Weights of a small encoder-decoder audio transcriber.
Model: 5.58M parameters, mfcc input, encoder norm batchnorm, encoder activation silu, encoder depths [4, 8, 4], encoder widths [192, 288, 432], decoder width 128, decoder layers 10, decoder norm layernorm, decoder activation silu.
Data: 15625 training examples, 42.6 epochs.
Rows from block 13 of the audio encoder, named by matrix and row number. Rows with one number belong to one channel. Each number is 500 + 50 x the weight over its row's rms, rounded and kept within 0 to 999. All counts start at 0. Numbers have three digits each. After the name is the row's rms in percent of the matrix's.
# convs1: first pointwise conv (encoder.blocks.13.convs.1.weight, 432x432x1), inputs 174-260
# convs3: second pointwise conv (encoder.blocks.13.convs.3.weight, 432x432x1, transposed), outputs 174-260
convs1.74 115:610616491573523597500370490522475519593485426598439517477502442533503526475477495482521468556499491577427421509424436513490578484455532539457437507527495527482648521511500492417444502477494581451547453508519571622492493442506483507610485477506481485486506547504
convs3.74 103:528521437520334420524473480532522533540546433465456445452403525476544442460469403467444477525513552487543550505559582454513449581542504540522549521523472521425521519459612582504519476412513523446529583464497456499486595468554571460460542480538451414454534492477
convs1.75 094:467459551511533568529437617427487510492553488507495563490494497489412595534520491491524447551563466407368478497507400474490498469490480502432525488590438501486503466532487492521548520533489511508485447430540478462472518588389566453540547598538431326497471465446
convs3.75 099:452466513464502514423520475498484544496543427557514503475443502441472458450476481506429383503540490475391493524512467462452401425530532406463561460520566487539597436501546507440482419506451522496514534518502514506545445410418540393489488439455466566471480495519
convs1.77 097:441493518526486543552505479556549535560543595514489538457495544483487491437439447499525473501521449406490533510504497504503501522623355459419495516482534513472516537519424552574517526465471572443465496431460604619428460494547496495560483485463515508583458483511
convs3.77 095:537548558588414524536493438455555505494447565529448483494482527645436519487525502455535575498479544510608478477546501482487557499462454623533515553544448534419375519503570465506495546586489526506532567476539626452665528501587529494478483507537495548456435533556
convs1.79 090:489469429478517431544499561478489489488603521553511542471477510325449462501438518498501475508557449458455493503458486534442621559510500475554506464508545483465480443510549545367563550529546596421547548486456454524428504506539469537487592473486532418561484425535
convs3.79 094:541451474476463531435484466459495487547523499536459514437508519404528423526441503516450386501514495517498551537500452518436473533493540396528515498533557523606534466489545499450464484525494491466506509540482428480494376399412498483347437424394440643493481461442
convs1.80 099:487548576458554494545587528521414561440489451523440574453502518435523538475480500567499472480502449460488527552518524536449503475487445529581453435418526457403432493414554461467510516457484632476477484545529567404564509453563532491577541469515590481487546514553
convs3.80 096:450401484513454394570514524545538488505598621473390425522504544590396484489538541532524543421458550566495434496481510477492560542568504608528525529451490568536475587569472563500582496583554516476489509507491477434460468481553440495410548489472593535498579536481
convs1.81 098:483464574618493519461561531520497441535406536556498437438517439470589557399490414483450442517502503486475567511489465522506488492556544505464434575455484473498506462518504460295554464539499466589364573482484468498480440418567519443484555485499517496441517557508
convs3.81 105:389546580513588502509422513466474470482510682466490481485470529532446588572539504477509522508490538485560580541427429452565559583528441502415536544430550579500491522500569561543512505559512460401486547397491406547524539524491435415583543575575501460541481572585
convs1.82 099:491523462347492536511586612503522438422441457427464519478541515590525465537473598421471549544537460498551536475575513536453521473527492498502390477518484479559460461496465476430542536519549494492550479502551576560357548499558494527464474515518520354508486496587
convs3.82 097:476524497448508456433407488537522451476443556486521485446473479431459464505517463500441417485577480447481503498491507492428461485516530441546526466469579435558579429532477528480532451476465519479496412443566489522484472446489486431502570412440376470479489529511
convs1.83 104:519486387502533430517587453577426546463561569518518466544496486539479552519464527534512527510482469509459521521478505479491518464448453510444517548524528515536556542487480447509556495557541456474485498468507454439380612542525552393534586528548566580480415480498
convs3.83 099:436530549498514479430524491480429442563502516500512444429477527537452537478515447516540410490622574521526464465528489541408498522494466486437461504545511464500450496440584494540477508482476544531445391396571555492533520471543474502539513485581418492435528569413
convs1.84 095:510453531417469487520516478543489536523530557522349499593470497501452452473540529519509492366527513455510555512439469546536465428525543528470497502438451474525556465552414564340447498519543507474488587487450519538446414443513444608427484516491485460500466530490
convs3.84 092:461433462487534517536565467552488478518530539516550482482525500508445543527484470486513434428521457537390461444466473522472502480488435502512442466508575490488553500573525492479570574399494551645485523492499481496423526515526499475556546465494514460479530577528
convs1.85 116:588410520477633561529434493512512470505509449447472473497548515430493537594473542518505472504512479530585472534568552499477450479469520516474478476566608477478443472475473535467488541562502524544513538496505480467528479526435556518475482537536519481549519468513
convs3.85 101:425491444573429467451489487558551526461561634458395445477500573473531478512540493479523516513465502582548442506508434513466508498401448561522543529458493390499540516474540504529567497466511540562595541441475537584545528482507505519500523581579592409529485475452
convs1.86 111:545536473500642553497498545553539539576518518463471569461484531402513501494510499486499536507513490423471566471435509500511499528422444441522439495451527482536545572504541444494467415460476517489512513524487519648499555488401459504456438442409544544532504544420
convs3.86 119:486537488556458557401421595589498477519511556564591463511515488441526427458502529497533422504529498503493480465541483501519557524570445487601508533479489500507473423484557442501433460509513515445496480480551398473539485462429539452489357439544539494467455486492
convs1.87 103:426500635513451501512463501557525556472501533474522512571500491468441450488485488550498539508519453530490522472528466510532535514563498479510524522525463497530499493479558549498483538473459561515464513485534377521592638600552536482455472555484508489545611477519
convs3.87 093:411492553518477461537492568438480503554561520426481429438424485565403527514501457556452477444532561479375463441415533511553506467497516538504540502508576587431503530555492602552623541574584456528509486453488508425497496519608465483472513476532449603521488499505
convs1.88 100:505444464542484510492520486515416521511552496621506471519512505520449526521566537504528547468565543471558498527411461433473490594523516515499543503498505604475529486565361405539489501528536618520515558410427408559512490587484494611497463601590487452510530465424
convs3.88 092:497449498545465460459472454441551514468466480565558588455467462395584495472520535521474408619593480465468526476514570490525414516566501466529490487543463539546504486518559459501553465469415385539395529452495495524587500390465512459526419433448409606495422503503
convs1.89 097:458505503507431495403603503533562406496399456453501503449470527482552529411500484552482536487443505477545538516506538455413604454507559500560481492438454480437514547398522526506471542550531607522524460532484486512484419423514557588493590572452460458523459560491
convs3.89 097:521508430457499512455413511465497494551507511476437453466523623513482468578427460468508476499487455469493522480472437500496557512436507446497512543424603507543532521399448500550456440482449490430491493561439492517490619518507491536462489551463400416501524462484
convs1.90 087:409437551518539491514546501532528530543487549480509494547495510421583527518545455527494473459533539419484541542513464563488455574552501469450561421503452475553466437504593521578467554534450562493542480485578459494607547486464517431519522574522550566514453491609
convs3.90 095:458500529474571472526563536454517452568466483445470404563509455503468496490476509386560547526496468493504618512408454506527561462480561645543452469512560450526484447533479501541476533469511538508422411417501511505378479571583502473528484542548514425605475449532
convs1.91 094:466444628403597461538487540516534494502628544440483499517451503398470481468474435523485579493522475505553532532498435459494400478506511472528495519548609518539511440491496515433460542478570493448498526466529453439494391475386424504426518522521489464552478504547
convs3.91 095:451497581493532468500580500515492511484506480527570486487529467448513482494610501584566594498533565525478487500471611556549425543484399536465477484476406549419566487529475543496515526512578513465554519505450575500437583533559426632573587579561529400482486573515
convs1.92 097:491478469513417503494461420486505432505491501561493475414515531531365470496511512453511456478519517517415511463466483537437377470559598489425491467545640486565580439590494521578557566509433507538543544464535541539537433513580522440504395505526498530555554532487
convs3.92 101:465609519501448449543504583566543469541547464504480512501518432444553509562529476507577546440495504482503545500454474547542499527472474545440472510471540533455452581473517531531537530544484507437432476477517375582482465512549441530506483554464537452553535476488
convs1.93 090:515473538494392512488602583496439544474436448501526439413532546597418505472489601569476394503495498398507392479626533559539542506494520483471439546580419551410444459524481555491512527579495491466419534376520541429521447510534533424510485541553526468481545460583
convs3.93 089:470592587422550460558464513561505508535574496493487373492484499485507564576536471448525455520420509505444514507397399501512551441521526524422475486476559535428456476585534462470518553421418549519481481496491473483359454588515504456549537583625483405517529599524
convs1.94 093:385551499510566545521556527487467571522502423517483518384483613435557502476485462530534444514476496458510415504468467479513521464503647473548522487436452407504503541364514450559505448568434548455605506488417542520534455402468469454502503446449506485572425493558
convs3.94 097:488526601482522485493549467504466547603544528487474514394428502419469446472494427459431495418555516500515500513498541477482515501544501435474479488459460429438488489572470508389494566438475493588510541468475556492434498515432504441500497518616487513496442515472
convs1.96 098:516541507503475436533442531420480447528528428573515445483472557565458506527438475484526484515574412432467485501469462513400511444457487652472526522514621469576483440539398501521469543500407441509495473493517537491568498539404475485541430429510549493535553582510
convs3.96 099:524604441561586475492537477375488446515570523481542414581514482582398418520439598445515471506456451551476496499426440446549571402442585462466458489447501487492455544443467425490520588470569425511532582512477461474461430521496514452474573529512546522519541413477
convs1.97 088:508464523411579500571541597531437547451536566518523404465436544570431508497502605474509463459562447491471482545445567484475479551500499455447556511546500542506453538518477567413550565450555480443467524442465409509555480497542576454496600537498520444576537513532
convs3.97 091:511455515529552495522526511469487490522481545404446465574535522462480637569532449452525621575468498515604481522489566523480567529541534532592495517529485464517492556439352480498481497572517556510531426510489547562453535560539440597490509517513494495551558481577
convs1.98 102:560453477524492513498590508515482492494469368512411473401466475574504468578517580467483496386489445418483414461461557483418466373562464548436454515423516573458417414492415607473460528534518410448464465467503447535578421468568557520473470496524456511557429498557
convs3.98 095:404521552439513431530607507593426530561601515497450442484528439529370650501464490515504499468511594522434431494487463395472451453536484500473481437517521535531496554567522589433560557417513501566535489475467554460477523562455517458494578526585569535492561565523
convs1.99 096:497493449495483470480448465513481516554563426465531393497526502600492408538544508518481543549537482579459589496518451430495499497473424534463476586540447496512542546529468495418439428509548532492344448512483464515571435555448433537542530508521503520487591544502
convs3.99 098:583463545501572424489502440553603548473401534566530601512504488565547575502480523579488519521515545451537538521606550471571486586597433537506483422527473500494443481477505460460535522490467555502477398468553497515550528477418498493505534518489507480538490536540
convs1.100 122:567521525497441592508495544576657521463503499398473526481509648502525523510530502611532507505455546497492474567544525514496526476462613508438487491464391579510482470543538399438507523536510477479490474466466510518501539589448495492501495462592543516505502503540
convs3.100 111:499525505474468539524608512459519559551572462420420401473390506588495463547552502480434530527512497499463517426446445519563568516546467522556528544520552605472529462505572450558552514557544555462430529465515554445560510511525507629485597567500448553490552535499
convs1.101 098:423488480463478518554493525448534518475475452418490572455453543518565526484498466555470613490480518354486420438400592476410541515441576450513497441415494527428450471416513374554564505467486555441512429484550330441501616414504449478581494532386490477452550502503
convs3.101 100:453571560435559533485468476508486511505532434446467433539496405436519579430473557542468462514585580542417488445481451442534454410544446500486524483500491538481559448611545527404585571469496514506454467539488491407459489517427490420509516531567595531507446477487
convs1.102 096:464529448490431481487540540464476461510555590495621522541539445487609552521491524530522460584565498506461512530527491482492503451432451563505485462527401488558496489497514432530471544475537512484458514515535459520517651487437512503461527512512576575480486437579
convs3.102 095:559458516419465503495545506535554591509572438563516545475425534379545469423548472623426511500538537515565416467509508496533416484510508484538604498506436513528475528542536479578493511457513510484573568584462589466522445471508499428489436539534503508477450516516
convs1.103 093:504484539507585502486434511417504506487475506499567539471508440478461593478514566491416365541512560465419556529507437496515585483460526500506507541494373490437445499439403523526531457498502511391593513460487553594571557500466467377551548476484421460478503515596
convs3.103 093:452577536479562499533596478512568556535484494531518562574528409448597519455562567513510618564490605513538442467558549420553487479612463542526534489569452501437485489523476495462504486506455479557482548573526516487596513461483520441557500548544497587462543534549
convs1.104 094:489434510617452509509496578507500481518536538519549424496471493548568526503509466463521476530620484478551519487533424450490441468488614468505466475467509521419490516589477460455403463490513474551484524510532522517575641519369556464446491460500573370518482477512
convs3.104 097:513487503526499538498571465588471485508447568456490568534549552614469576535522612461570534564515428510497572552504460539530552504519542484603434442444474462498382618423507480588491576489575470459490549502501489523477501583496523573598566578540509469528483510562
convs1.105 097:523491566486522473511491494439552537495441426493541442489530556514547461561451445501424496512529538415559461521575447567467489587510532554474460475450473548493496554511434582462416473502430502553444433442513460549510567489449479467523489423438405568554490522462
convs3.105 106:479606470485397415497489399567494469510579469467522405528493482433512425547518538505539490525509538490505564490490428548513469558503460424481540559499588569528550471494560436395541491509578564512502511481554599472586510439371549471436514504523470458437490500513
convs1.107 101:491495531437435492460459539545527478493470435606353445593407385511449459470515489516520500422449478529469449579499550563458555616374496539524549488545588584449576448461485455446474507454550647475556509456529527503524463557471405526474450475475575487568532511495
convs3.107 106:414515469500426529575564526411506414519485532573439512552473469516467500546512502527533421534517486575495555455468511375515467498479541469466438481443507625421507573478434585523490467506553470474429373484565434497497578525543453500506502507554523449488523528537
convs1.109 101:542431495592495536536540490561502514464545449557507573426469474456548600472429502536578559554506498543581530491553487541520498424500423557481455518507612496501525535573495506518428465438491454544470563438502392463501464499579463440513483429503579524469516492503
convs3.109 100:513543489547509441475470537468465572556500532502452468532519473521527537515466527464520428482547602534494465506429483482538502555577393515411508527559553433481590404530496523507457388477482590491464597407530412480426521510514520492476611511521460421474530572453
convs1.110 103:538448471439467487569581514508492512598493494545547468511435579466549444432471506484587570443510501395433511463454432561487517458427511512543445530418491462534460515541543366510483489540474496480539484478443536649448611563489475444482448478434505473555460506471
convs3.110 103:526505494469548517520558487511444528578557567453535461454493580577430567504547483481565453432469533521544500567479528452496532596476448498502474514467449518454490546463528415560568580471494487505501421511531502583425557471592524540533570583515521500497609607548
convs1.111 104:490481521511541575402576525558421462479498610522422615484524474387549497482512573472491428466513401482484561507519525536426487480533400435512428508518451534492414467483498461506552481542574454496477513509506503484490649470588519452404608546544535505474475472572
convs3.111 106:522458453360431527496503510363582549436437479561571499560510420437539455488493481547432404486448468606512534434529573481478472488491526361537533529488494444518534482458444441463388526511548491423491508548456483457519486543371492573415472435483491554429519469438
convs1.112 099:514519509531537544545519400484547566476495629480506499473468546413477427484517488476567484591504455506386514470530515494533513434396435478491597509497468522486563496470523455540449450388398535492603531410471512433452509455590458463521551540547514499510506525469
convs3.112 098:492426489554508524481514548527534441515467514465482527534489476441486464527524451434501436576447410517567535478477536478531507494501567503517490452533490556488519586484463499539526545536516411492533513525496404582562506485512470520481454466449586502581509433553
convs1.113 092:456482529442485423495503465554467543532567558612506466518488509486545504495449482422440418543568515515535427513547572458529458432495461581529438584551535508549544510509482410525395468495351529478552563516477449432536532454481567478523542470497488579507532544497
convs3.113 090:454444516530398637535497389451559481492529498454456512542461511404535505521536503517444468545422528466581527527553567459500522549374499442498557459540483511461568550622549562504495486542502572523407465542532491517556506505521552487453391481407553517514505542508
convs1.114 089:526543534591602573496532563464475496493469550467521531477529556519560595497484578520530568431549525523410527574618431515496613492529514568578543542444452544440525487415464456551537584445522567412526562489513502462553506447494465360551558519468454559606569473491
convs3.114 093:518548548446491524486524538441551529547522441500545552517454454392629443446482530546490473496517599500446481421556522533525428465564522494469493527612496510536560455527518502463435481512514463523402576511392470391397445421439466432563406458499470528546491494442
convs1.116 104:497482521466643577541446558496602591474446587470535593498485544491616584533490488546455475501484459536540537477525465504550410437636561547474445531546524444401508491484441569475443528489478546535480485449412558529497531460396531469513470458453477534504457464489
convs3.116 103:425513477474483475512376480592486495492548560545492536479454540561381552513492550486502591490455402439516520474509470556508514527454528513539473479456439469469500490531440475587564493489604440485641453495426447509508472451541435544467484483470542557501528529504
convs1.117 091:378519453513486461491611431517515514561468505362431495464572527413468456408544509556488570509469563412494587452468552439537502458571551462474485476526567478447542550487523476485554464615517413540464556475532543458453570563503515543474511486483553521504604538561
convs3.117 090:460515514451498411475530535578415466611535580515500458436558604575467580567518441467440442489533481525484486561404447467455502502501454524529416537545542474459463487582497557547523572476527483502566442474465518545431449560618485457541621492577531488465544511578
convs1.118 088:479469438498514537438480425513497443495488389556574497531440467500379459509500543472525497528507558486445461532497421527457559486547482588491512478522430462529452425604501512537399509567437461515540564450409489444530444488454493501508486498518379482517448471545
convs3.118 088:544496502527466554456432408482527517494546458533493543558399517466579471498483491512460404491466554542535516492576519409499465510508592511485588465501550518520630490525589580443529450565465457566436525507600507516623448428468524397475362384476536601458471465475
convs1.119 105:498513440482509451534507494527547555545475512565454517579486502519458492492462481567536534461485475431460586452425541520463551528286443495510467501545460511452594507446403507424479501474563499412483476504486601400510516523452447573510475499402556525526528531527
convs3.119 100:501424436533349588496505510515599573449469479520577452533470437472544427486449500454454503566505446514522461474501537543511481524455519554577422433492525482446483498503672457547487557473531512471476589459529431482524507515483531563410490419519497499513512522473
convs1.120 094:401439513444497438528580485581411506505456540448468487457467498531501476601514569414523569571559555503483514421559514521450458447529577521523570507499576485626428473480506558532407525585507474540450554426470540418571525537530512488535513554501587522521518512542
convs3.120 091:491457460555492459509500524492473497481475599546464618485508549529516448501471549501476576541472465434590545544555561520519479587451525443505521495497450479519557596417486527574476491603545448497494443542440527495580543456574496549466449503483513554488527443527
convs1.121 105:582460479535495538489491524549507447512584407429472491490476421412488487517522453513480491439571500508523469528469517458435455424430538472505466456480512437549480494463518538434516489515503355466484424518519443419484458371594472446496568523542482526547490516586
convs3.121 101:502618488455592483538497511513534463535503581540459460612461492531437467490440607609500540470561425525540540506497445492481516369485438529546501528424508450420454458521520482478485517508492521450491606480572439439444510483502571529388543497538508549483489495419
convs1.122 112:535519572504379532488549492496530536478466466467528554447439397510493490568470473540487462539549444421591494515564505493446482472477570499488457538428502403473482355453513458462502543539424479478524419474503572462490489489524495559465501469512530523493550490503
convs3.122 108:341611426484544538471484545437529534541499550471570547478444508425453515535579525488549419506500537497470550472501560469513540535489501518335438456448550499498531441547484477488510453498414499448525516379486564539477532493555510542654529482477425486535448562530
convs1.123 099:468459436495515532531599583543531495448562579464461462527478514437463444523466565477543552454502498467529481503467483534423425621585399515540354546485439466463438497441258578461517503508498513462468495494549568583509378486540415445508514464461488451503500512529
convs3.123 109:555470531436418487571446551465491475553469458443509519474497465374475566506529379514477505510514550408506458489519597570515466525460587483453520487575497547445509492481513584519503532501496519501467490449423373517464517545422485478568423468464436443529543452485
convs1.124 097:441490512571556436527429558475511559556552596560510545468450478501508492532462519563629508440545483481517587542589545566467462424450526480460512483462524536469520507498474497571431478478516530459429517512522487491517530522539532638561447524507579503471515466516
convs3.124 100:535348463508457498558494511549477472473470524508504473536582600447400436559447475538478472451453521506475474476477462592490505529381427502551467512420504479410517520529479507532523575417476579614449418477514445535451505513572514584482566464502488443475557490551
convs1.125 088:499493457479417382567476493562508544559568502488406454580494475594517395499480479459529474461482515547470470544455522475496382471451419527492467465527572510481550488524430506526506493516471495518505456459563478498397489439600534595445496509456418457519506496471
convs3.125 090:549551473453483486513454518448470551529495480489509399530563484513493393507440547542502484531506568555420492458466394510460473531517514380446478510513527502479570421518510513428448447494420544485498546566550472475458519456425489499413522450398468627456443487448
convs1.126 098:497426487545494523447521530449501511432443477578580431491476528574469493480520471459457469547521562553425437508457506541515504505488491483491498460496590465544482617496496460576468512579536464522550597525511462552507549551511496489486517533495542526526505482484
convs3.126 093:465528412549511496539415540510489441517489613511483477474511570555458515584440475516484554490474435472593532560419407505499571571504474539460470596510588457493406553456420472533479542432431467458470465480534495578522550554532442547518547474486491399504519572529
convs1.127 103:537498444548491531509598480484548460512473493398472477510544475463471562439488432464462533558550527518524525602480478521496351412535474378561485490466527471369414415451447508533422569514520491445470557501515519519669542533533517495457622445480571565533477507539
convs3.127 106:493488568462521434464409464425428520514447549471442343518437519478430492521434467490450560476427477460500493539461484564489390458464439517452548525533491555548560488510511509434553556470410532560421589455524448475469557494484460544453551521503492511569575565517
convs1.128 098:530478649464372514438420404409515433448488382614450468473532460511557467510440509522435362516533421556614482533531464464459517560500527499466539513456528579435466494584485414420464492522567459497390498506376424486522483460507561612526481420556468531494518518534
convs3.128 101:565476511453409426515419423582464499465464537468478471495580575432519520514480543530575516544664518486462546514506414507461494492622495479513580558507456532518486466514516492540519498509475539462595552465593568480532519485439406590520537533546548530613497524543
convs1.129 111:523512457567446617533470504525500489460510476493471442399431517505521473499488509551369497445522504453595469574521562505439585449504460486512447469488525464500449479442515440467442568451569486494454481478510580519562431442484447540405529557486503525535474486511
convs3.129 112:593497433453569519511409438461472499433501483506463501576618495511523512484519533470437486362393421482529476505479491488431391492541523498499572552543513460585532505428443478504554484407450473570517505414516506451515525542477458522457417399477491519565593522439
convs1.131 095:555438613463571524503511472558488503556493307481507435507476493588516533476577548485487594533488612494552506453356663435577526571449509440439508484476500555481505561503503664421467450596535492477420512585523518528465488484535452598436562486479597490512552599461
convs3.131 099:457469439515478508501477513444447432533474535483444458488506565567508571560486388405495432471494399480474537558464415467456500518492486407491528514418520486530499471394509534505501531445451493442500519498474488550485505511504510511504530502479485458447522523522
convs1.132 098:538441509546477436518580368484493459513548486562496491491480513545447420474448572493474524512533502577450479525490460503516553607551443573443466501507414502557481512571467458530538499490487431595483504520550511466499521518474479585490502590443498507484516532535
convs3.132 099:459474499471565467478511455511555526509473437523551540446519511397625496561517504595489449427564543475447423486556496555445441427451479344474581441509468558572457528576525454578473487485465477487511500558523479522463429459430485532494531434523428536405511614485
convs1.133 102:525547482403548464544530491549425580556521454448492435588624459499557474637484554480449528509423450569480480493530464546554544497430470531415538586498531373515521535521466573507471468524564460474511380484541476519561507520462474471564545577542488472469463526500
convs3.133 102:507485421487540559508453512470420527506442488419522532449519533491517505517495457477425437474468610464510516600522563528531416500458593535432495493496463522489503471474498527537431482471465516568553445439505494576513559497544480471525499494575406460499462487551
convs1.135 095:545473454598506481560503500474483529532617527462475569503498522575479473520475507527482540504457453463502558545447515533484478430498548515493471505544387475424442489482501548409529498388510586418511501421402547495532482508570498485523543472470507502551520475502
convs3.135 101:522430517527404473505510548559539459482604546394536485442533512512498501481524472477540499521504448514526453540497545554494474502536502573559474478540519522464460486541470501475510517525499457539517502515617550509410524543485433487452483485546572492595579454600
convs1.136 091:508492582461567518543517557510565515523543451570492539476493493466445420481470557500480442494555487525467586471428495504472534479541509401499533481506546546580479474629492389503467544547551443460440517468497542467506477540558553514609448499506471535561487505494
convs3.136 094:467476462485497424475399493433495498506527503464442446458469563512561432480405473503419407443507451483441501475504458476464475478516526451441549528533631464531567424509478432450478456464423494470468472528469455539548471401473524447446415421483487541465477522439
convs1.137 109:428460441497409434524517587533465500521548416449468502539554475353526584540495555558474564473487492530536389542491498534450600522455519494460466489545487553478542498518450545513474565521572509478484494436441462526468506526540529511460517537603514489552512465496
convs3.137 103:548484385600448558467533496460546505476461476545527616476521441596439612493454552484433567512574470473534436482525513507517579451459594602534515454491441443531440521446496504498496421489503448536506417497433538549494421513468466484516403454463519513510511453595
convs1.138 093:497506475525523486462591532592561507482518546454478422487460511505533415424523471513529440555493524561428430513482544474597610572490394471482515423492435506526463551460572429554523464563505568491436517509541408456537428440511466534520586508411575538419533486545
convs3.138 095:599417418549477527484424409495500426463413457579547608464474563491555477454447493574389496508556507503544464440556561420522423480494491465518594487500417481546564497479458452421499469495491462474539512531479543425578463420442504497364441460447565577402472435446
convs1.139 102:492488403477548513552447566481557520477569596501524409539444545562456454498404553489538524525470514493471486572457514494504402403397509507517553448471497473476442523485492367501427489449439493422470580465477504522600482432476445457519373526491508490551455505471
convs3.139 099:565551499430529566434488533557526518595558426431502483463497569582550500452529581428478378449489527521415492504565468551540548574412525572510504492476470561562471403496564518603474529530533474524506418533483577526483535497597453395529423443557485528491428516496
convs1.140 106:568495546630585517501530455490522502547465504512568420460496542414491575450525480498572517489510521496523430512485510505503454476553456472562360584414562497479488519460466525570410498461465492462504523531474457522501503553475453403440379493490552521507543472499
convs3.140 097:532535434425498490550544431547539560473469522541477556493606432536574356447490525502491538558594569521498507542613526485434400477536596505563526518470373449555506530478557465461463556526449428514462488546500524427552465437496564489421483498469570575497521506407
convs1.141 096:386503513538492500482537557462474552498436477545516543524423532476453525528473502547581435521531513615449440457522440533495488586406522485526551509512456414442544574477464443446536503506584458507507526529484514513343475597604523537500558565534491508534513501419
convs3.141 099:456515522549593587492503483446490458506464517469477516599531511503530552535515579476444416554476487583523547478530504495470490560515511512602460515456511536398535554528414556475502451489580462545433444616548496443533423525550511451456516490472546588514521528520
convs1.142 107:481530467481541510345542515481596441465494449517460525455510514429567428490464498467477565509479484547568434501531568484439506517573588482497569527480464603458510511494474432501552473476531551503452502440485437453551522506431540466509476540507474467481549518494
convs3.142 100:481550583431528453443490483516559450506544437566456526534561494516478536478522436588504540507526463515506457451561512495389545496508547439583608479559447487540566524489465483452539529578518506487466486585551553502517392549472506468500429571493567565536528524493
convs1.143 093:446450518415519527544528545446424517457419485451504562515469473443552462611506497487506469519505535484474557505486534492476510615436581396449478464450399508488424449399462438523487479459540475406453511459505471521496479558465506436528410508475571505538493478563
convs3.143 097:470497505483485487537447432417481507435526452498518531561479430510543597504423545539468558434586485521497466508504545517496480509429421440553536489488444491559458617468451609460395502472475496488467437577464560350536463563483508505387556502539469553514537408529
convs1.144 100:434449564550532532493549550436470535494568534416373482498503555524513489440500540534507443482509469471384518535548431498517461477456570531459492536503502513435417523452438402556508514486502556495522538469486599517380525550517501420537313514558413504476563505513
convs3.144 098:475454546459505414529511486537443541481509413430443471440499507421455430470528533540505463438478509499465478514498459489496508465554498456504531505573423473455446406550559488363501549461463552527538567516512489497424436513456540473489528557582499534506488564437
convs1.145 100:598516520424428523507515483519555495520495455583450489545474483508481495422468497592541465486450441603511458592551456475532461468598471514510528469439489567505466501513491598486572528456582505515539596524553553431540510547567483570545539531471561533556504454539
convs3.145 108:478526493536451543602563599507473526521499550512540458453497461579462512530479610489491571472410615460487478508577487492504420542508484595512477531467552535482443533519523505435505605603559411490467463402496588524559499428609439530516461494556538564499494540513
convs1.146 099:537471466479589537509529553527517526562487608558535535543463517413554441492462491454514545527524545366492462483481520496515533567541543498600418604564499503488599501510522546522490524492539557570490480609560498548423530546406496555501490518446484598518534534457
convs3.146 095:460532468467428461463467479541535443481494452450567486444427586447518479518464401461427481413536491372349532499517515490493396556449529472470479543510473443572499458463561421478518479422499400528492356451570519492504450474531506401487534499572565531464493480530
convs1.147 105:610482510513532532566477552543460536444516513454506422547536515597540495515513513483453492426447471559457514516500544545552453493426518536533513463510447548505523543503506495562501471485524515371496483502476509600492503488484471497589456466466460534575449481485
convs3.147 105:517518525564480444621459499485446523568550521514320370474508532507463448568509474546511584505474510534481483398410485496469488520553510611589579521518554536483572532481514536455516424526531484474439504521568565376563462467548418520406463537455486558487539539431
convs1.148 100:572415446424611400537387527530440509500527556462490501582491509385525526445514408544471493466459476540507557488498507509554520390483472471507539519550554590489498581524521576487468456457421518436529461470483387381406619601509482502497412429577497533515529531507
convs3.148 096:487532497411575486438483559521500548507493456465501413411478504462549435466473403459492495412537586504504439488460446451495450474402510425425485395560440550483405431573631489485499486470485482562557530569502468540437499549514442425583556555586471475532491534476
convs1.149 094:531443518508453464445471553473527445471421466481533490536453419479471462482533479457523422489536456481467553447557483522483479452504568481418516488511413495616524472517528535474555511549540443497442467551511661458553405559491483384524500540537368545430522402523
convs3.149 094:492526489484535493515489510545566557510537498525607476599472511464517427446514509477498516558546528476510435498561538437536450467613577528522572499571542538514503473569558533483496445454495472563494589526492428486537514472460517463509475511543480568505466526505
convs1.150 097:509486472445434562499513542507441492463575533425456516523458521644560467456456534491584481490570458420548456548513463542476430488416433451518571412452476514494456503535416453520564523497567499508462495540356509544443532561555533463512410494474506507538533430534
convs3.150 110:569416500429495545459462529426539625488483386483468490506540506391574431552443525575516408440487528472475475521468469586546424453531558488430490480555466472492573442538492527431466486505423440519461647455554472494537460505483440492422528437497536538418454479392
convs1.151 104:524488496490443462519418455557466478458499512526534476492557509454443407474544360480494550496519461449506440578456569529452416563355487513406514451537499482514440513465567438539529508556520399459457485462438455478529475470572524559428505509538479483535466475526
convs3.151 097:510455515480532440431465487484428517522582453481498418419488611484460578523485454462439560485526595448475409483439474520520514498435541485546539473537416567500553558502487611574531443487585496447476455558559535397523469559546533360416485483518474586488538485535
convs1.152 091:483465561421497441547635616488543544524488519482503414466495537453469581460444582528498494495529486517517513520530434511478543563487428516539534463571458507596483439560610503510590493451604428442543528570494548409547477524519502500463511583610398387503496512504
convs3.152 093:482523507445482476478406489470535464499534426489533463463421516439543410490440500489428368466515504479480517502504534508430498465454515393495548492508593446516609447539541467444528495523482467499452475425511445515457453449515502440429456439436431557474418509499
convs1.153 101:434425463454519463522470579487445472455495437471518559503511467435533586408495419525493430514533508577467491555554446468546474464661519493539489534482482462516385570493471523512462475469540559476498524520527471555512545513435511523453611625494474461533527476424
convs3.153 105:513523595473575510524516510513565464603530552612496555526560493524483583500520489523591562411477511599506505480461441395540518439472450451517501504492514485508559559526528482448477460498471448530504500513507592463486544494463553442422560516521593531493511531513
convs1.154 099:551519550507535478469498472529517448499369390500573501514461433656483525433489495507520615468493553533387495531473527469564464520533468506561535563537523446555589593517486439563456447504526549559523472573481520497434498480373461554508498641453483466441579573384
convs3.154 092:496537570493594490583502551606370498512569516552440464550502496532441462544486508519474582383466494564467460551436448440534512454534462566549529454497541445444507472543484543382558555506452527529493499572470494412405489520517428500458505543509523541534525506585
convs1.155 099:431526476440473454497500414487533492499453452469505434445484449407574492499477504524527421512527462459522511520537516520483472469542568395476494400525463487514469462513493586482581531435582577497423502515575497500627573548416557446519533557517569536449488487526
convs3.155 106:526465465533478474507530591481496474507546539483471450497603450563483497494362587484542519511428442510428544502464403508552460527460466496517441513399428514520377577477518425443517542477448553526495526595449496508425446531387502505591564538566578461563491436389